config.yaml
arch: "unet"
model: "image colorization model"
dataset: "crops of objects in photos (Visual Genome)"
train_examples: 61751
horizontal_flip: true
channel_attention: "se"
init: "small_normal"
epochs: 42.7
weight_decay: 0.4
Rows from block 6, named by matrix and row number. Rows with one number belong to one channel. Each number is 128 + 24 x the weight over its row's rms, rounded and kept within 0 to 255. All counts start at 0. After the name is the row's rms in percent of the matrix's.
# convs0: first 3x3 conv (model.decb.0.0.convs.0.weight, 96x192x3x3), inputs 50-59, a 3x3 kernel for each
# convs1: second 3x3 conv (model.decb.0.0.convs.1.weight, 96x96x3x3, transposed), outputs 50-59, a 3x3 kernel for each
convs0.20 050 [140 142 141 132 141 137 134 135 137 138 164 148 128 136 130 129 140 121 152 158 147 149 148 146 130 131 125 172 181 167 135 147 129 131 144 137 142 142 139 133 138 133 111 119 115 142 154 142 130 136 137 120 134 128 132 140 133 140 139 135 129 134 132 138 140 138 134 141 140 131 140 138 145 143 142 137 131 139 112 120 112 142 141 141 133 140 136 119 116 127]
convs1.20 036 [ 79  95  83 111 123 107 117 116 112 127 129 128 122 123 123 124 133 124 124 137 122 134 132 134 136 145 144 119 151 113 127 153 117 115 142 111 138 145 135 136 137 130 131 132 127 133 147 125 135 149 126 138 142 130 123 122 123 130 133 130 131 136 137 119 129 135 129 138 137 133 133 141 133 138 136 135 150 144 155 168 153 108 108  97 122 122 120 129 129 127]
convs0.21 064 [142 139 137 142 135 135 133 135 134 149 153 157 128 142 128 117 130 122 151 145 138 135 128 134 114 112 103 141 155 141 119 126 119 112 132 121 142 137 133 128 121 127 114 104 112 147 148 146 129 133 134 125 131 124 142 146 137 143 137 129 127 132 125 134 136 139 140 141 139 138 136 138 134 132 135 123 122 118  99  91  98 132 132 134 130 123 126  91  97  96]
convs1.21 043 [ 91 101  96 112 125 114 124 129 115 121 122 125 126 132 125 114 124 116 136 139 124 147 137 144 165 158 151 124 153 122 141 175 140 144 171 136 135 129 127 130 122 128 123 121 122 137 140 124 133 143 137 146 153 140 129 130 125 133 138 134 132 140 136 108 126 125 121 147 141 114 141 138 128 136 128 136 150 154 153 162 152 110 104 103 121 124 119 128 127 124]
convs0.22 178 [128 129 130 123 125 126 130 132 136  82  97  95  90 118  98 110 127 121 122 130 120 121 127 117 122 125 112   7   5  16  21  50  34  58  69  61 106 113 106 101 112  99 107 116 105 105 103 106  84 102  91 112 116 117 130 135 139 120 140 151 124 144 151 131 135 131 119 125 126 116 117 119 111 116 108 110 110 103 107 112 102 102 108 109 105 113 108 113 119 111]
convs1.22 193 [ 80  77  79  99  98  99 109 113 110 116 126 113 115 123 112  95 106  91 104 102 106 108 110 111 115 122 119 106 129 120  95 121 114  97 120 110 126 126 119 123 119 117 120 115 115 112 114 116 112 121 117 118 126 122 110 114 108 114 119 116 116 120 115  89 110  92 105 122 109 105 126 112  96 104 101 105 110 109 110 122 116 106 103 104 117 120 119 119 120 121]
convs0.23 063 [144 144 143 135 133 131 136 133 132 161 155 164 129 131 131 119 125 120 157 157 149 141 140 140 114 109 116 182 189 192 140 152 143 128 140 127 140 138 141 136 138 138  98 108 103 151 152 150 129 140 130 124 128 122 137 135 131 138 136 134 128 130 131 138 139 140 136 139 140 139 136 134 144 140 145 134 138 134 118 109 117 148 147 144 136 138 138 121 114 118]
convs1.23 043 [ 77  87  72 104 108 102 111 119 113 127 125 122 124 130 126 123 123 119 130 125 122 118 124 121 140 133 132 110 134 107 131 162 123 132 142  92 146 151 136 146 146 142 140 143 130 128 132 124 130 142 123 145 146 131 111 118 110 118 118 116 134 142 135 128 132 137 128 146 139 129 143 140 125 139 135 135 146 140 157 151 160 110 113  96 114 122 119 125 126 127]
convs0.24 029 [127 138 128 123 125 111 115 120 102 141 152 134 141 143 130 113 123 118 175 155 130 167 145 114 171 156 131 147 155 127 143 171 134 119 149 120 153 147 142 144 145 135 156 149 137 131 130 121 136 138 125 137 134 113 124 129 140 130 123 129 123 116 119 134 130 130 130 133 132 110 125 106 148 152 152 145 139 152 160 144 139 164 171 181 169 181 163 184 160 146]
convs1.24 024 [116 115 110 137 115 113 133 133 148 132 127 120 125 122 120 113 125 123 101 107  96 103  88 103 128 121 130 124 128 113 136  99  87 129  76  90 140 138 131 137 135 140 128 138 132 111 111 116 111 111 101 110 118 121 121 117 134 125 112 119 129 119 114 151 160 145 165 167 164 149 159 157 112 129 120 123 119 125 136 120 134 112  99 104 112 113 109 136 129 132]
convs0.25 020 [120 125 122 109 128 121 127 137 140 143 142 125 156 148 132 134 132 105 152 134 115 156 128 108 134 146 115 129 138 109 139 161 118  76 106  73 124 135 119 114 132 114 123 123 116 123 128 116 133 147 128 131 133 135 112 133 134 128 135 143  99 128 132 138 133 135 123 131 120 116 123 136 141 146 132 114 115 130 130 136 112 130 144 126 125 119 128 122 139 130]
convs1.25 017 [ 89 102  97 130 107 120 123 123 122 131 105 114 120 119 127 131 126 122 108 109  95  95 124 122 147 109 107 105  84  96  94  81  67  81  96  90 148 138 148 141 114 139 131 119 141 109 106 111 113 115 105 130 123 109 108 122 102 127 116  92 137 127 119 133 142 151 137 132 132 138 144 134  87 105 110 112 120  92 118 126  93 112 121 123 115 115 124 134 121 118]
convs0.26 044 [125 122 127 125 130 123 115 120 113 150 164 143 140 138 140 122 127 119 166 155 136 136 151 116 110 129 124 134 142 130 137 154 141 117 146 138 130 129 140 140 141 136 131 144 138 135 137 131 142 139 129 126 129 112 125 133 139 118 131 125 115 114 118 129 122 122 127 129 117 119 123 114 137 125 144 149 143 140 147 140 140 144 135 162 172 165 161 161 147 158]
convs1.26 039 [106 107 132 133 131 147 129 141 167 103 116 128 111 118 128 103 114 130 115  88  96 116  87 108 125 118 117 113 126 115 117 111  95 111  87 120 130 142 136 136 147 135 127 134 133 119 104 117 114 104 115 122 118 120 112 112 117 119 114 123 120 128 130 146 169 147 166 184 154 151 170 147 119 112 114 126 115 119 124 132 126 109  90 119 109 107 128 120 124 137]
convs0.27 060 [139 125 141 143 141 133  98 101  91 148 143 126 138 140 121 106  97  91 145 132 141 134 114  95 147 124 116 125 115 121 131 109  99 131 115  88 148 147 137 136 140 122 138 136 132 157 140 141 161 151 134 106 105  94 117 133 157 130 134 144 106  91 116 111 128 150 130 123 127 120 106 105 132 137 134 130 135 105 136 136 125 140 156 134 152 151 132 154 154 127]
convs1.27 081 [112 116 114 131 130 131 121 143 159 114 113 116 110 116 125 105  94 116 117 114 121 113 115 122 120 137 133 105 154 134 107  86  35 119 124 108 139 135 126 131 130 134 120 106 122 110 112 126 109 111 125 116 134 129 103 107 113 119 113 125 116 127 137 147 147 128 154 163 149 146 150 145 100  93  87 110 107 110 115 126 124 116 114 118 121 128 133 113 138 150]
convs0.28 031 [123 119 121 128 129 113 129 125 120 146 173 143 150 154 138 117 116 110 150 136 133 152 131 125 158 148 138 168 182 170 169 173 147 112 121 106 146 150 138 129 134 123 152 154 142 116 132 121 129 134 124 131 124 119 124 118 122 126 115 123 121 107 119 128 130 136 125 123 125 136 129 117 151 155 156 151 145 138 163 153 161 146 177 160 152 165 149 168 183 156]
convs1.28 019 [100  93 121 130 115 124 120 125 134 137 133 135 140 142 134 139 137 159 125 125 123 139 132 113 129 129  90  80  88  40  96  77  17 109  56  32 134 140 137 127 134 153 118 137 140 117 110 130 135 127 123 153 133 131 124 121 133 102 151 130 128 134 125 136 137 144 144 147 152 117 134 133 143 136 127 141 137 122 151 145 137 117 112 124 138 128 129 163 140 145]
convs0.29 023 [ 94 125 114 116 125 132 134 127 128 130 131 108 149 139 118 109 116  79 147 118 105 131 125  97 132 153 128 132 131 104 131 154 119  76  99  69 141 126 125 120 120 104 137 136 127 120 115 116 130 124 127 124 140 120 111 130 139 101 120 141 125 127 144 132 128 133 123 108 128 124 107 130 125 129 126 120 134 130 144 151 139 121 122 128 122 128 117 146 148 144]
convs1.29 013 [ 83  92 113 114 119  99 119 128 157 128 149 119 106 114 116 131 137 131 117 127 108 108 111 107 133 115 102 120 103 104  96  73  79  97 106 111 137 126 113 139 129 141 139 118 130 114 134 115 120 120 106 108 109 118 109 100  93 109 108 117 114 104 114 120 129 127 125 131 128 144 121 116 107 128 136 117 101 113 123 137 118 123 104 118 118 114 136 128 107 128]
convs0.30 035 [114 121 107 115 115 107 121 122 111 118 135 112 129 121 112 114 115 110 168 118  71 162 131 100 125 135 121 113 123  84 124 126  89  85 114  87 146 132 138 129 120 117 147 134 143 118 120 107 116 122 112 115 121 112 125 129 136 121 121 121 116 125 113 136 136 136 138 128 122 130 123 126 119 128 139 144 119 129 155 138 141 135 135 145 133 130 137 159 146 154]
convs1.30 019 [ 87  94 136 125 108 157 151 125 160 127 126 132 120 120 141 121 126 132 123 118 104 138 101 103 150 132 121 113  88  58  98  70  43 105  57  59 121 141 147 121 133 156 105 113 135 119 131 116 132 123 133 142 119 133 114 112 135 134 113 131 127 124 139 123 136 136 137 127 126 115 145 115 116 115  99 113 126 123 148 124 135 122 121 129 125 111 156 132 130 147]
convs0.31 026 [114 120 115 108 118 116 110 115 107 139 139 116 130 133 103  98  86  91 138 139 124 131 122 118 117 129 108 137 149 118 121 143 118  52  97  62 134 136 140 145 143 147 138 148 141 115 123 115 107 112 104 108  97  95 135 122 140 109 118 122 119 123 125 128 125 128 131 125 132 125 114 115 126 123 150 145 146 156 152 158 170 132 142 146 149 159 154 153 165 150]
convs1.31 016 [ 86  90 104 103 113 133 137 119 157 139 130 134 116 131 154 104 137 131 118  93  98 136 107 117 157 133 104 123 109  90 121 100  77 107  71  77 138 132 133 137 142 144 118 136 121 123 109 108 136 131 117 134 143 126 120  97 119 129 116 137 141 135 124 124 143 150 135 132 115 137 136 142 113 109  98 141 101 115 127 116 122 112 112 111 122 120 132 121 129 125]
convs0.32 020 [121 121 129 117 125 134 124 131 129 136 149 130 156 148 139 129 122 123 152 140 108 123 156 105 124 145 126 131 142 109 142 140 122  74 125  71 141 124 130 105 125  97 132 124 127 125 127 129 135 137 140 137 142 126 117 122 129 127 127 137 116 115 105 141 127 135 114 140 129 124 124 113 154 140 134 126 115 133 132 143 110 128 143 141 110 139 124 144 152 137]
convs1.32 016 [ 99  92  98 111 120 111 110 142 130 137 130 144 116 127 116 138 111 128 112 102 119 119  90 109 113 128 124 109  94  74 101  77  81 114  82  99 137 143 146 130 140 135 131 147 148 107 109 112 123 112 120 111 122 109  90  90  99 112 126 112 126 106 101 142 129 132 137 136 133 132 151 120 102 111 120 122 115 131 114 120 120 111 118 121 114 122 149 138 125 126]
convs0.33 107 [109 131 133 102 120 114  98 113 100 143 144 137 133 136 133 126 125 126 123 105 103 118 110 104 107 108 107 152 134 121 139 133 120 126 130 126 120 116 109 121 126 117 110 119 120 126 132 132 118 123 119 112 114 113 131 144 135 126 129 124 117 122 113 162 156 164 147 143 146 127 133 130 113 110 108 125 123 125 110 120 126 118 113 102 127 130 125 118 128 126]
convs1.33 114 [104 112 110 113 125 121 116 130 127 132 115 111 129 111 112 125 102 105 123 142 133 129 152 140 137 163 147 127 125 113 126 112 126 132 133 163 133 109 120 128 103 115 122  90 110 116 138 123 124 149 132 126 156 131  99 112 101 114 126 115 121 137 122 147 135 135 154 140 137 155 135 144  97 108 102 115 123 118 124 139 130 106 106 107 111 119 115 111 120 112]
convs0.34 040 [122 119 119 128 119 117 125 118 112 135 144 137 114 119 114 120 121 115 146 131 112 149 137  99 153 147 144 163 163 151 161 164 138 133 148 126 158 148 144 156 144 141 153 148 151 117 120 114 120 132 117 124 128 109 119 114 122 118 115 114 126 113 109 128 121 133 120 122 121 122 123 128 174 167 176 163 151 158 176 154 163 174 171 169 165 160 152 165 159 145]
convs1.34 032 [125 116 122 138 113 126 147 129 132 134 155 148 144 144 154 131 137 140 136 123 108 161 136 115 178 159 140  86  89  45 118  80  28 110  60  48 126 128 140 111 133 141 101 111 121 125 118 118 158 138 125 168 156 144 135 130 132 154 132 135 158 131 144 124 133 135 122 132 134 119 124 133 134 127 131 139 131 127 150 135 128 140 126 129 150 138 139 156 147 141]
convs0.35 204 [131 151 129 142 174 137 113 127 109 107 106 116 101 103 107 115 121 121 159 117  92 158 134  90 143 134 101 126 118 107 136 131 113 131 136 125 138 147 135 136 148 138 125 136 134 123 134 121 124 148 130 111 126 123 144 120  85 166 140  87 155 127  92 119 121 109 156 163 133 160 173 141 124 148 151 128 149 148 123 137 135 135 152 139 148 161 146 133 139 123]
convs1.35 191 [118 113 117 112 104 114 117 113 120 134 140 131 145 154 141 136 143 133 118 108 117 109  98 111 117 111 124 182 173 148 154  81  87 137  83 108 142 147 142 152 158 147 145 147 142 117 106 112 107  97 109 119 112 123 121 112 117 106  96 112 111 106 123 139 147 138 151 160 150 146 153 143 115 109 118 112 103 120 126 120 130 117 106 109 110  96 104 119 111 116]
convs0.36 035 [145 163 150 139 137 145 133 139 130 139 143 131 140 150 134 113 112 104 181 171 137 171 165 120 168 155 137 163 158 132 151 153 127  98 106  79 173 153 143 156 160 155 179 168 152 156 156 152 164 179 153 136 138 121 145 139 163 136 144 151 132 130 138 147 138 149 137 133 145 134 127 123 158 157 150 160 156 151 169 158 150 153 154 148 167 162 149 163 157 138]
convs1.36 044 [101 114 110 138 143 139 129 145 147  99 127 116 121 138 125 124 126 131 123 112 126 132 112 126 119 121 122 106 121  88 137 105  63  86  38  47 127 136 122 131 139 126 122 133 126 127 125 131 121 116 128 126 126 134 122 119 121 120 121 119 129 123 126 151 165 146 163 176 160 161 174 157 111 105 103 118 124 120 123 118 116 127 125 120 137 132 135 137 144 154]
convs0.37 120 [153 171 145 129 143 120  95  97  97 109 107 111 109  95 115 127 135 133 164 133  60 149 147  99 128 146 133 140 127  88 121 138 117 113 140 134 149 146 144 130 135 133 132 137 148 142 148 141 124 141 132  99 114 116 154 133 102 151 139 111 137 129 111 127 129 118 146 168 136 138 136 129 142 168 155 152 141 147 139 142 137 148 152 149 155 149 131 121 113 100]
convs1.37 107 [134 132 130 121 103 111 120 106 116 126 128 123 131 139 131 133 141 134 140 134 135 122 102 121 120 107 123 154 170 146 192 171 134 138  49  73 126 123 128 138 144 135 136 143 131 136 135 131 123 109 121 126 115 128 140 142 131 128 114 124 121 107 128 121 125 119 141 151 140 142 157 140 133 132 133 128 119 129 135 125 134 139 135 133 122 102 110 124 108 120]
convs0.38 068 [137 164 142 126 153 134 107 118 111 128 141 127 117  94 115 118 124 116 177 157  75 159 153  95 136 162 130 125 123  77 125 151 114 109 142 128 142 147 143 120 127 120 143 143 145 140 152 148 123 147 138  99 114 115 148 140 113 146 148 121 132 137 103 130 128 125 138 145 136 132 132 130 128 137 140 121 126 126 139 135 130 139 142 147 137 150 136 146 132 126]
convs1.38 052 [119 114 121 101  86 119 115 108 138 130 129 128 135 131 128 132 130 119 122 125 133 123 110 129 135 132 146 171 155 132 166  86 106 137  88 132 134 132 130 133 138 127 128 133 114 125 118 133 122 112 131 139 130 146 127 130 130 123 120 138 130 127 138 127 135 121 137 147 132 138 147 118 123 120 113 129 119 133 139 131 143 126 125 132 118 106 126 126 121 139]
convs0.39 034 [133 144 139 142 150 136 131 130 130 134 142 128 131 133 129 124 135 120 167 135 108 170 150 112 162 160 137 136 130  89 135 155 126 101 127  95 146 152 145 150 149 142 160 158 148 134 141 137 134 153 143 140 139 137 136 138 132 139 143 126 128 134 132 140 142 148 146 147 146 147 138 136 143 157 153 142 148 146 151 158 143 143 160 150 159 170 140 156 151 137]
convs1.39 025 [132 117 122 118 115 117 133 112 131 139 140 122 135 138 132 142 138 132 130 117 123 125 109 125 132 128 135 165 159 104 161 114  95 143  99 106 139 123 145 132 147 145 116 148 126 125 124 121 130 105 112 134 123 136 125 119 109 124 110 119 128 126 134 133 145 137 141 164 148 140 139 137 114 115 121 123 130 110 142 120 127 138 126 126 131 121 131 126 134 139]
convs0.40 097 [129 147 139 123 156 133 110 115 114 128 126 129 115 107 112 112 122 113 179 142  89 172 151 101 142 142 122 143 128  76 152 163 113 113 140 118 146 140 140 137 131 134 129 131 127 129 140 139 119 140 132 106 115 119 143 141 104 140 157 112 138 136 104 126 129 130 149 146 143 137 142 136 129 142 162 142 136 153 138 136 127 145 153 150 151 151 142 134 124 108]
convs1.40 077 [130 119 128 112 101 130 123 116 130 133 132 127 138 139 127 138 131 130 119 115 132 114 101 135 125 114 144 196 169 147 168  81 114 137  77 136 133 128 130 143 147 127 139 140 124 128 124 129 124 115 134 133 129 138 129 129 132 115 110 138 120 120 148 132 134 121 144 148 128 142 144 128 123 124 131 127 123 135 138 132 139 134 120 129 114 100 126 125 121 134]
convs0.41 048 [148 143 147 136 140 128 113 122 114 149 154 142 122 132 113 117 128 120 192 177 119 190 165  90 157 177 130 142 129 108 148 157 123 117 145 111 141 158 147 136 137 123 138 143 139 148 165 145 141 147 134 127 127 123 142 141 140 145 136 129 137 129 117 127 134 133 135 143 131 130 139 132 132 152 146 127 125 117 135 132 131 129 144 140 135 137 119 148 130 123]
convs1.41 042 [114  96 107 116 109 138 121 135 151 123 127 111 121 139 118 107 118 126 125 110 127 129 117 131 147 126 145 162 165 122 150  75  67 149  85 122 120 138 118 120 126 123 109 118 120 126 115 131 131 117 138 148 133 140 125 126 123 135 122 128 137 134 128 129 147 119 140 164 133 131 151 114 116 106 103 129 117 121 144 127 120 124 122 127 129 123 135 133 139 146]
convs0.42 060 [138 147 129 138 153 129 113 118 108 132 131 120 121 109 119 109 116 106 156 106  67 161 124  34 132 139  93 117  96  68 138 146  91 122 142  99 137 144 131 125 134 121 130 141 134 135 146 125 123 139 124 111 127 118 133 131 121 138 135 116 136 125 115 124 125 129 136 138 129 136 141 128 121 138 146 119 121 128 135 131 130 146 153 150 154 147 136 158 137 129]
convs1.42 040 [112 102 115 125 104 118 132 120 134 137 139 127 136 145 132 131 136 135 125 112 131 130 109 125 139 123 137 171 166 122 157  79  54 144  93 115 136 143 131 133 141 130 120 126 118 126 111 121 131 117 121 134 138 136 127 117 124 127 112 125 127 131 139 123 156 128 139 144 143 141 142 132 120 118 125 132 124 126 136 135 131 129 113 122 133 115 123 127 135 134]
convs0.43 086 [139 143 134 148 153 133 121 127 113 120 115 120 104  97 105 118 117 122 160 115  88 176 140  73 142 143 100 129 122  99 150 144 103 126 144 115 139 154 133 135 138 137 127 135 127 132 138 128 128 138 131 114 126 126 138 128 116 147 131  99 139 129 115 128 123 125 144 140 130 139 148 129 126 142 140 123 132 141 122 125 121 150 161 151 160 159 146 137 135 119]
convs1.43 070 [123 116 124 118 102 115 120 112 125 130 133 129 134 142 137 128 132 126 128 112 127 124 100 120 130 117 131 181 175 138 174 108  83 156  87 109 135 139 133 142 149 136 135 142 133 128 121 124 126 113 123 131 128 132 137 125 131 117 105 123 122 110 133 129 134 126 142 152 143 134 150 138 131 123 132 132 125 131 135 135 137 133 112 122 121  95 116 130 113 124]
convs0.44 030 [138 137 135 145 139 139 146 148 122 138 154 128 147 155 141 124 124 117 152 129 115 152 139 122 159 150 127 137 141 114 161 157 126 102 120  83 159 160 146 150 151 139 153 163 154 139 139 136 150 154 142 158 149 139 138 139 134 136 128 132 132 144 136 139 143 143 142 137 143 141 138 130 164 154 170 156 154 144 162 151 155 157 160 144 147 161 144 158 156 151]
convs1.44 014 [ 92 102 101 101 114 104  98 106 125 123 135 138 129 128 130 123 140 137 120 103 123 146 132 113 122 103 108 145 109 119 120 100  89 120  95 102 141 150 150 139 135 174 136 129 141 115  98 122 136 107 114  93 115 123 110 120 106 109 107 114 129 102 110 135 158 124 133 144 164 121 145 133 106 130 123 130 114 136 117 109 138 108  99 105 120 104 106 116 118 107]
convs0.45 115 [149 176 150 127 147 130 110 110 114 118 104 112 113 110 113 125 129 128 178 153  94 161 176 116 140 145 127 138 131 102 125 131 122 117 135 132 143 158 142 135 136 134 121 134 131 135 153 141 118 141 138 114 115 123 141 136 112 162 140  97 132 126 116 129 132 121 151 150 145 133 136 132 136 145 143 133 132 134 125 128 122 148 157 142 142 142 133 122 116 114]
convs1.45 103 [128 127 124 114 105 117 111 105 116 127 126 122 134 137 129 138 140 129 131 130 131 119 111 124 121 116 129 154 161 139 180 149 135 128  50  89 126 124 127 137 138 131 140 141 131 135 133 128 119 109 120 122 113 127 137 134 129 124 121 126 119 117 129 124 127 123 143 151 132 145 156 135 130 130 131 121 110 132 128 117 136 138 132 128 115 102 114 117 105 120]
convs0.46 165 [128 126 120 156 170 125 124 130 114 116 120 126  99 106 115 113 120 127 145  95 116 157 111  90 162 124  96 127 106 115 155 119  83 147 140 108 150 139 124 147 144 131 137 136 131 122 121 115 129 139 119 116 133 126 119  96 109 150 114  97 149 112  99 105 112 117 144 137 116 178 160 135 134 142 153 148 147 146 143 132 141 132 140 131 155 157 140 139 139 120]
convs1.46 156 [128 108 106 132 109 109 128 128 130 124 142 136 127 149 143 125 127 128 133 108 112 134 109 112 137 134 134 179 197 147 164  75  44 190 141 118 130 143 140 130 145 143 128 129 129 133 116 115 138 119 116 132 135 132 135 121 121 132 116 117 134 131 134 130 149 148 133 158 156 122 132 135 134 114 120 143 122 124 137 139 136 133 108 108 133 111 108 132 137 132]
convs0.47 068 [132 135 137 144 143 133 127 125 118 149 169 146 142 151 131 119 128 116 150 141 114 151 142 128 160 160 149 156 169 153 158 168 149 125 138 122 146 139 135 148 141 143 174 184 177 140 150 139 158 150 149 121 126 124 133 132 127 146 130 102 140 129 111 122 110 126 126 117 120 136 140 127 140 142 140 153 149 145 176 178 174 151 150 146 176 165 162 195 189 181]
convs1.47 062 [131 126 139 137 126 145 143 139 157 137 139 147 139 149 158 140 143 146 143 129 126 161 137 130 162 151 141 140 133  60 143  61  19 109  41  64 124 130 131 111 127 133 104 113 126 145 127 126 163 137 138 169 154 146 142 135 141 154 142 152 156 146 158 135 146 139 124 141 135 122 127 120 139 133 135 145 129 132 144 128 129 147 140 145 153 143 155 157 159 167]
convs0.48 059 [115 126 120 123 142 128 111 123 111 111 111 109  99  96  96  99 104  98 148 129  99 163 132  97 135 136 112 131 124  97 150 151 108 146 162 134 134 138 128 123 127 127 123 132 129 113 119 111 107 124 120 109 121 117 123 120  97 135 131  91 136 125  91 123 122 119 128 137 128 136 140 132 121 125 134 125 123 129 128 128 132 143 141 143 148 134 139 132 136 126]
convs1.48 033 [125 114 128 118 111 135 129 135 144 136 135 135 139 136 136 122 132 131 122 118 135 122 117 130 137 132 138 184 145 122 145  82 106 144 104 143 134 136 128 141 139 128 138 130 132 129 123 134 127 128 129 137 130 136 130 135 138 122 115 132 127 135 139 137 135 126 133 149 131 133 135 128 126 131 132 136 134 129 141 132 137 131 120 125 123 115 133 128 132 141]
convs0.49 121 [125 139 128 131 154 134 108 119 110 104 110 106  92  82  93 109 114 113 195 132  59 179 145  76 144 146  95 134 116  95 147 140 109 135 147 130 146 146 136 133 145 134 123 134 135 116 126 118 117 136 125  99 118 118 134 117  94 147 136  99 149 126  95 117 122 113 140 147 126 144 146 135 123 148 144 127 146 135 126 138 130 139 151 139 147 152 136 132 130 116]
convs1.49 074 [127 118 122 119 103 123 129 120 132 134 133 131 135 137 133 134 133 130 128 113 131 115 102 129 128 126 137 194 171 140 165  75  97 156  90 127 132 141 126 140 149 131 133 139 130 129 121 132 125 116 129 135 128 136 134 124 132 118 109 133 122 122 138 130 136 124 142 146 126 136 141 125 131 127 133 132 122 138 132 131 133 130 118 125 120  98 120 131 124 134]
convs0.50 028 [115 127 128 121 140 114 127 120 100 116 107 131  94 109 113 102 112  97 136  86  48 139 113  36 136 131  93 102 109 107 112 157 114 102 156 117 122 122 122 119 126 120 127 143 131 115 118 123 114 126 117 109 132 104 128 126 118 131 123 116 123 116 101 122 124 130 133 141 118 137 128 126 114 122 128 109 124 115 122 130 135 147 143 141 142 143 121 138 138 130]
convs1.50 016 [143 137 118 132 117 139 134 118 122 140 144 118 137 134 135 124 135 130 138 129 126 131 127 126 130 122 126 138 163 115 193 128  76 163 103  89 151 131 140 143 135 137 138 137 144 140 133 103 114 135 113 138 127 138 144 134 134 137 121 114 119 135 132 130 147 139 132 130 154 146 129 122 120 136 127 117 114 129 134 147 121 140 128 138 131 114 142 135 131 139]
convs0.51 063 [136 134 127 132 136 122 108 117 113 100  99  97 105  80 110 104 108 101 182 133  87 159 140  89 148 142 107 134 116 102 149 151 109 137 157 126 141 147 135 130 136 124 128 134 129 124 129 116 123 134 120 101 121 112 135 121 110 146 127  91 133 124 110 124 121 118 138 139 125 135 136 124 133 144 138 119 129 124 121 127 118 149 145 131 140 134 125 122 121 104]
convs1.51 038 [132 121 132 132 105 120 134 124 121 133 134 129 137 133 130 127 131 130 136 122 132 128 107 117 130 121 132 165 165 133 173 127  86 163  93 103 122 129 130 132 138 135 135 135 129 136 132 129 131 124 133 143 125 131 148 131 133 135 117 140 135 122 134 126 140 118 130 141 128 137 147 138 133 122 128 136 122 132 137 137 129 148 128 131 127 114 115 139 125 126]
convs0.52 038 [117 124 134 147 144 154 125 128 130 170 176 136 152 148 122 140 145 116 117 115 111 120  95  85 125  95  66 128 137 108 136 134 108 133 132  98 116 105  95 107 108  95 124 110 112 155 161 154 160 148 145 150 168 133 112 122 129 126 130 140 103 118 128 131 115 129 122 120 133 132 122 121 110 108  98 117 115 119 131 130 118 109 120 121 146 153 156 162 153 156]
convs1.52 042 [125 109 113 125 114 130 128 133 132 123 145 144 128 143 141 135 129 131 148 135 109 143 143 128 140 153 123 182 152 125 156 119 123 127 161 211 114 130 154 118 124 153 119 118 153 168 147 116 146 150 127 140 151 110 142 132 119 137 129 124 128 132 112 126 136 151 136 130 156 135 130 150 126 118 100 131 138 113 120 135 109 130 120 118 130 134 143 136 146 133]
convs0.53 167 [157 152 134 128 111  92 110  93 110 106  96 116 115 113 125 123 129 123 123 115 110 117 127 103 116 122 122 156 137 143 147 140 132 128 131 128 145 135 138 158 161 147 147 132 141 148 134 122 124 121 113  97 108  99 161 113 131 140 104 116 122 104 119 125 128 119 147 147 123 131 131 109 139 140 141 149 150 144 141 139 137 166 148 140 166 153 131 125 106  99]
convs1.53 176 [121 131 124 134 119 102 133 110  99 115 117 109 112 130 134 109 141 144 141 144 134 148 124 110 144 110 102  49 122 133 149 213 192 155 134  18 116 118 122 111 130 134 110 142 145 138 142 133 144 128 113 143 120 106 128 138 127 141 130 119 137 116 109 122 109 121 113 128 143 123 146 156 133 135 131 137 125 115 140 123 114 123 141 132 136 126 109 131 112 101]
convs0.54 028 [115 125 124 128 135 116 133 127 106 148 160 155 122 142 120 126 128 129 182 128  62 198 132  64 180 163 122 163 155 133 161 168 131 125 151 112 143 146 125 137 138 143 160 169 157 126 133 133 134 139 122 140 130 127 126 134 131 122 122 118 120 124 109 118 125 125 121 119 119 136 127 129 138 137 134 138 120 133 154 168 149 127 127 118 144 141 130 180 175 162]
convs1.54 014 [132 136 144 148 152 154 136 150 163 121 125 130 133 123 146 137 130 126 131 127 125 146 110 137 128 135 131 127 112  94 145  84  33 122  95 108 130 129 131 114 146 120 113 129 106 151 138 112 159 119 121 124 124 148 144 127 133 147  99 121 141 142 142 143 153 149 155 162 139 116 160 132 143 116 125 135 127 119 142 131 127 148 133 108 135 122 120 141 143 153]
convs0.55 023 [115 124 113 138 128 128 136 139 123 133 132 111 148 129 127 119 129 108 153 125 107 145 130 119 150 151 138 184 166 138 177 190 155 115 137 112 145 150 141 133 129 121 144 142 141 115 112 107 159 139 124 139 136 126 130 128 129 127 125 129 132 117 129 124 122 129 130 133 120 132 120 129 156 141 144 128 113 124 146 129 147 148 152 147 140 134 132 153 149 160]
convs1.55 013 [132 119 126 143 128 118 127 110 137 149 127 135 123 131 105 132 134 121 122 138  99 103 114 114 114 132 146 126 116 108 138 120 108 114 110 156 137 118 136 123 155 126 134 135 129 120 131 140 113 106 141 125 126 124 103 140 127 131 127 137 105 139 117 155 172 146 153 153 158 136 158 133 122 117 140 117 110 133 102 112 125 139 109 105 131 151 142 119 117 140]
convs0.56 049 [148 142 140 127 126 120 117 117 109 147 142 131 137 127 127 105  92  90 149 154 121 134 142  97  99 127 106 110 105 102 121 121 119 119 121 119 140 128 131 129 125 118 146 138 141 142 147 139 140 128 116 122 118 107 123 129 144 110 125 134 112 118 127 131 129 124 133 122 126 106 102 104 126 128 123 122 120 106 136 124 127 139 135 135 136 140 118 151 139 146]
convs1.56 048 [115 123 136 140 146 163 137 148 162 113 115 125 123 127 126 111 108 125 124 116 133 114 102 117 118 122 132 104 121  99 100 100 108 116 116 106 126 126 109 130 137 126 123 115 108 129 110 140 104  94 125 110 116 132  90  94 113 102  96 120 112 114 140 131 130 104 150 153 124 139 150 126 100  76  86 110  88 103 124  97 114 106 107 129 121 117 131 127 124 149]
convs0.57 146 [110 114 118 145 174 162 125 150 136 120 109 114 112 106 116 112 107 114 153 114  93 161 135  78 158 148 104 133 118 116 135 130  96 127 138 117 138 142 131 140 147 146 126 131 138 112 114 112 129 154 149 116 138 145 111 110  95 154 152 109 164 157 103  97 100 102 123 128 126 163 182 166 101 123 131 116 141 142 132 134 131 120 141 136 156 171 166 161 163 160]
convs1.57 147 [117 106 121 118 115 131 125 131 128 138 141 131 138 142 130 125 120 118 116 109 126 118 117 134 130 136 133 196 124 129  93  31 107 172 154 210 149 150 134 150 146 128 132 125 128 108 103 119 115 113 134 128 135 136 115 111 126 108 114 136 128 137 141 142 148 131 145 150 132 129 127 120 110 108 126 122 122 136 131 137 134 118 104 119 120 115 129 131 136 133]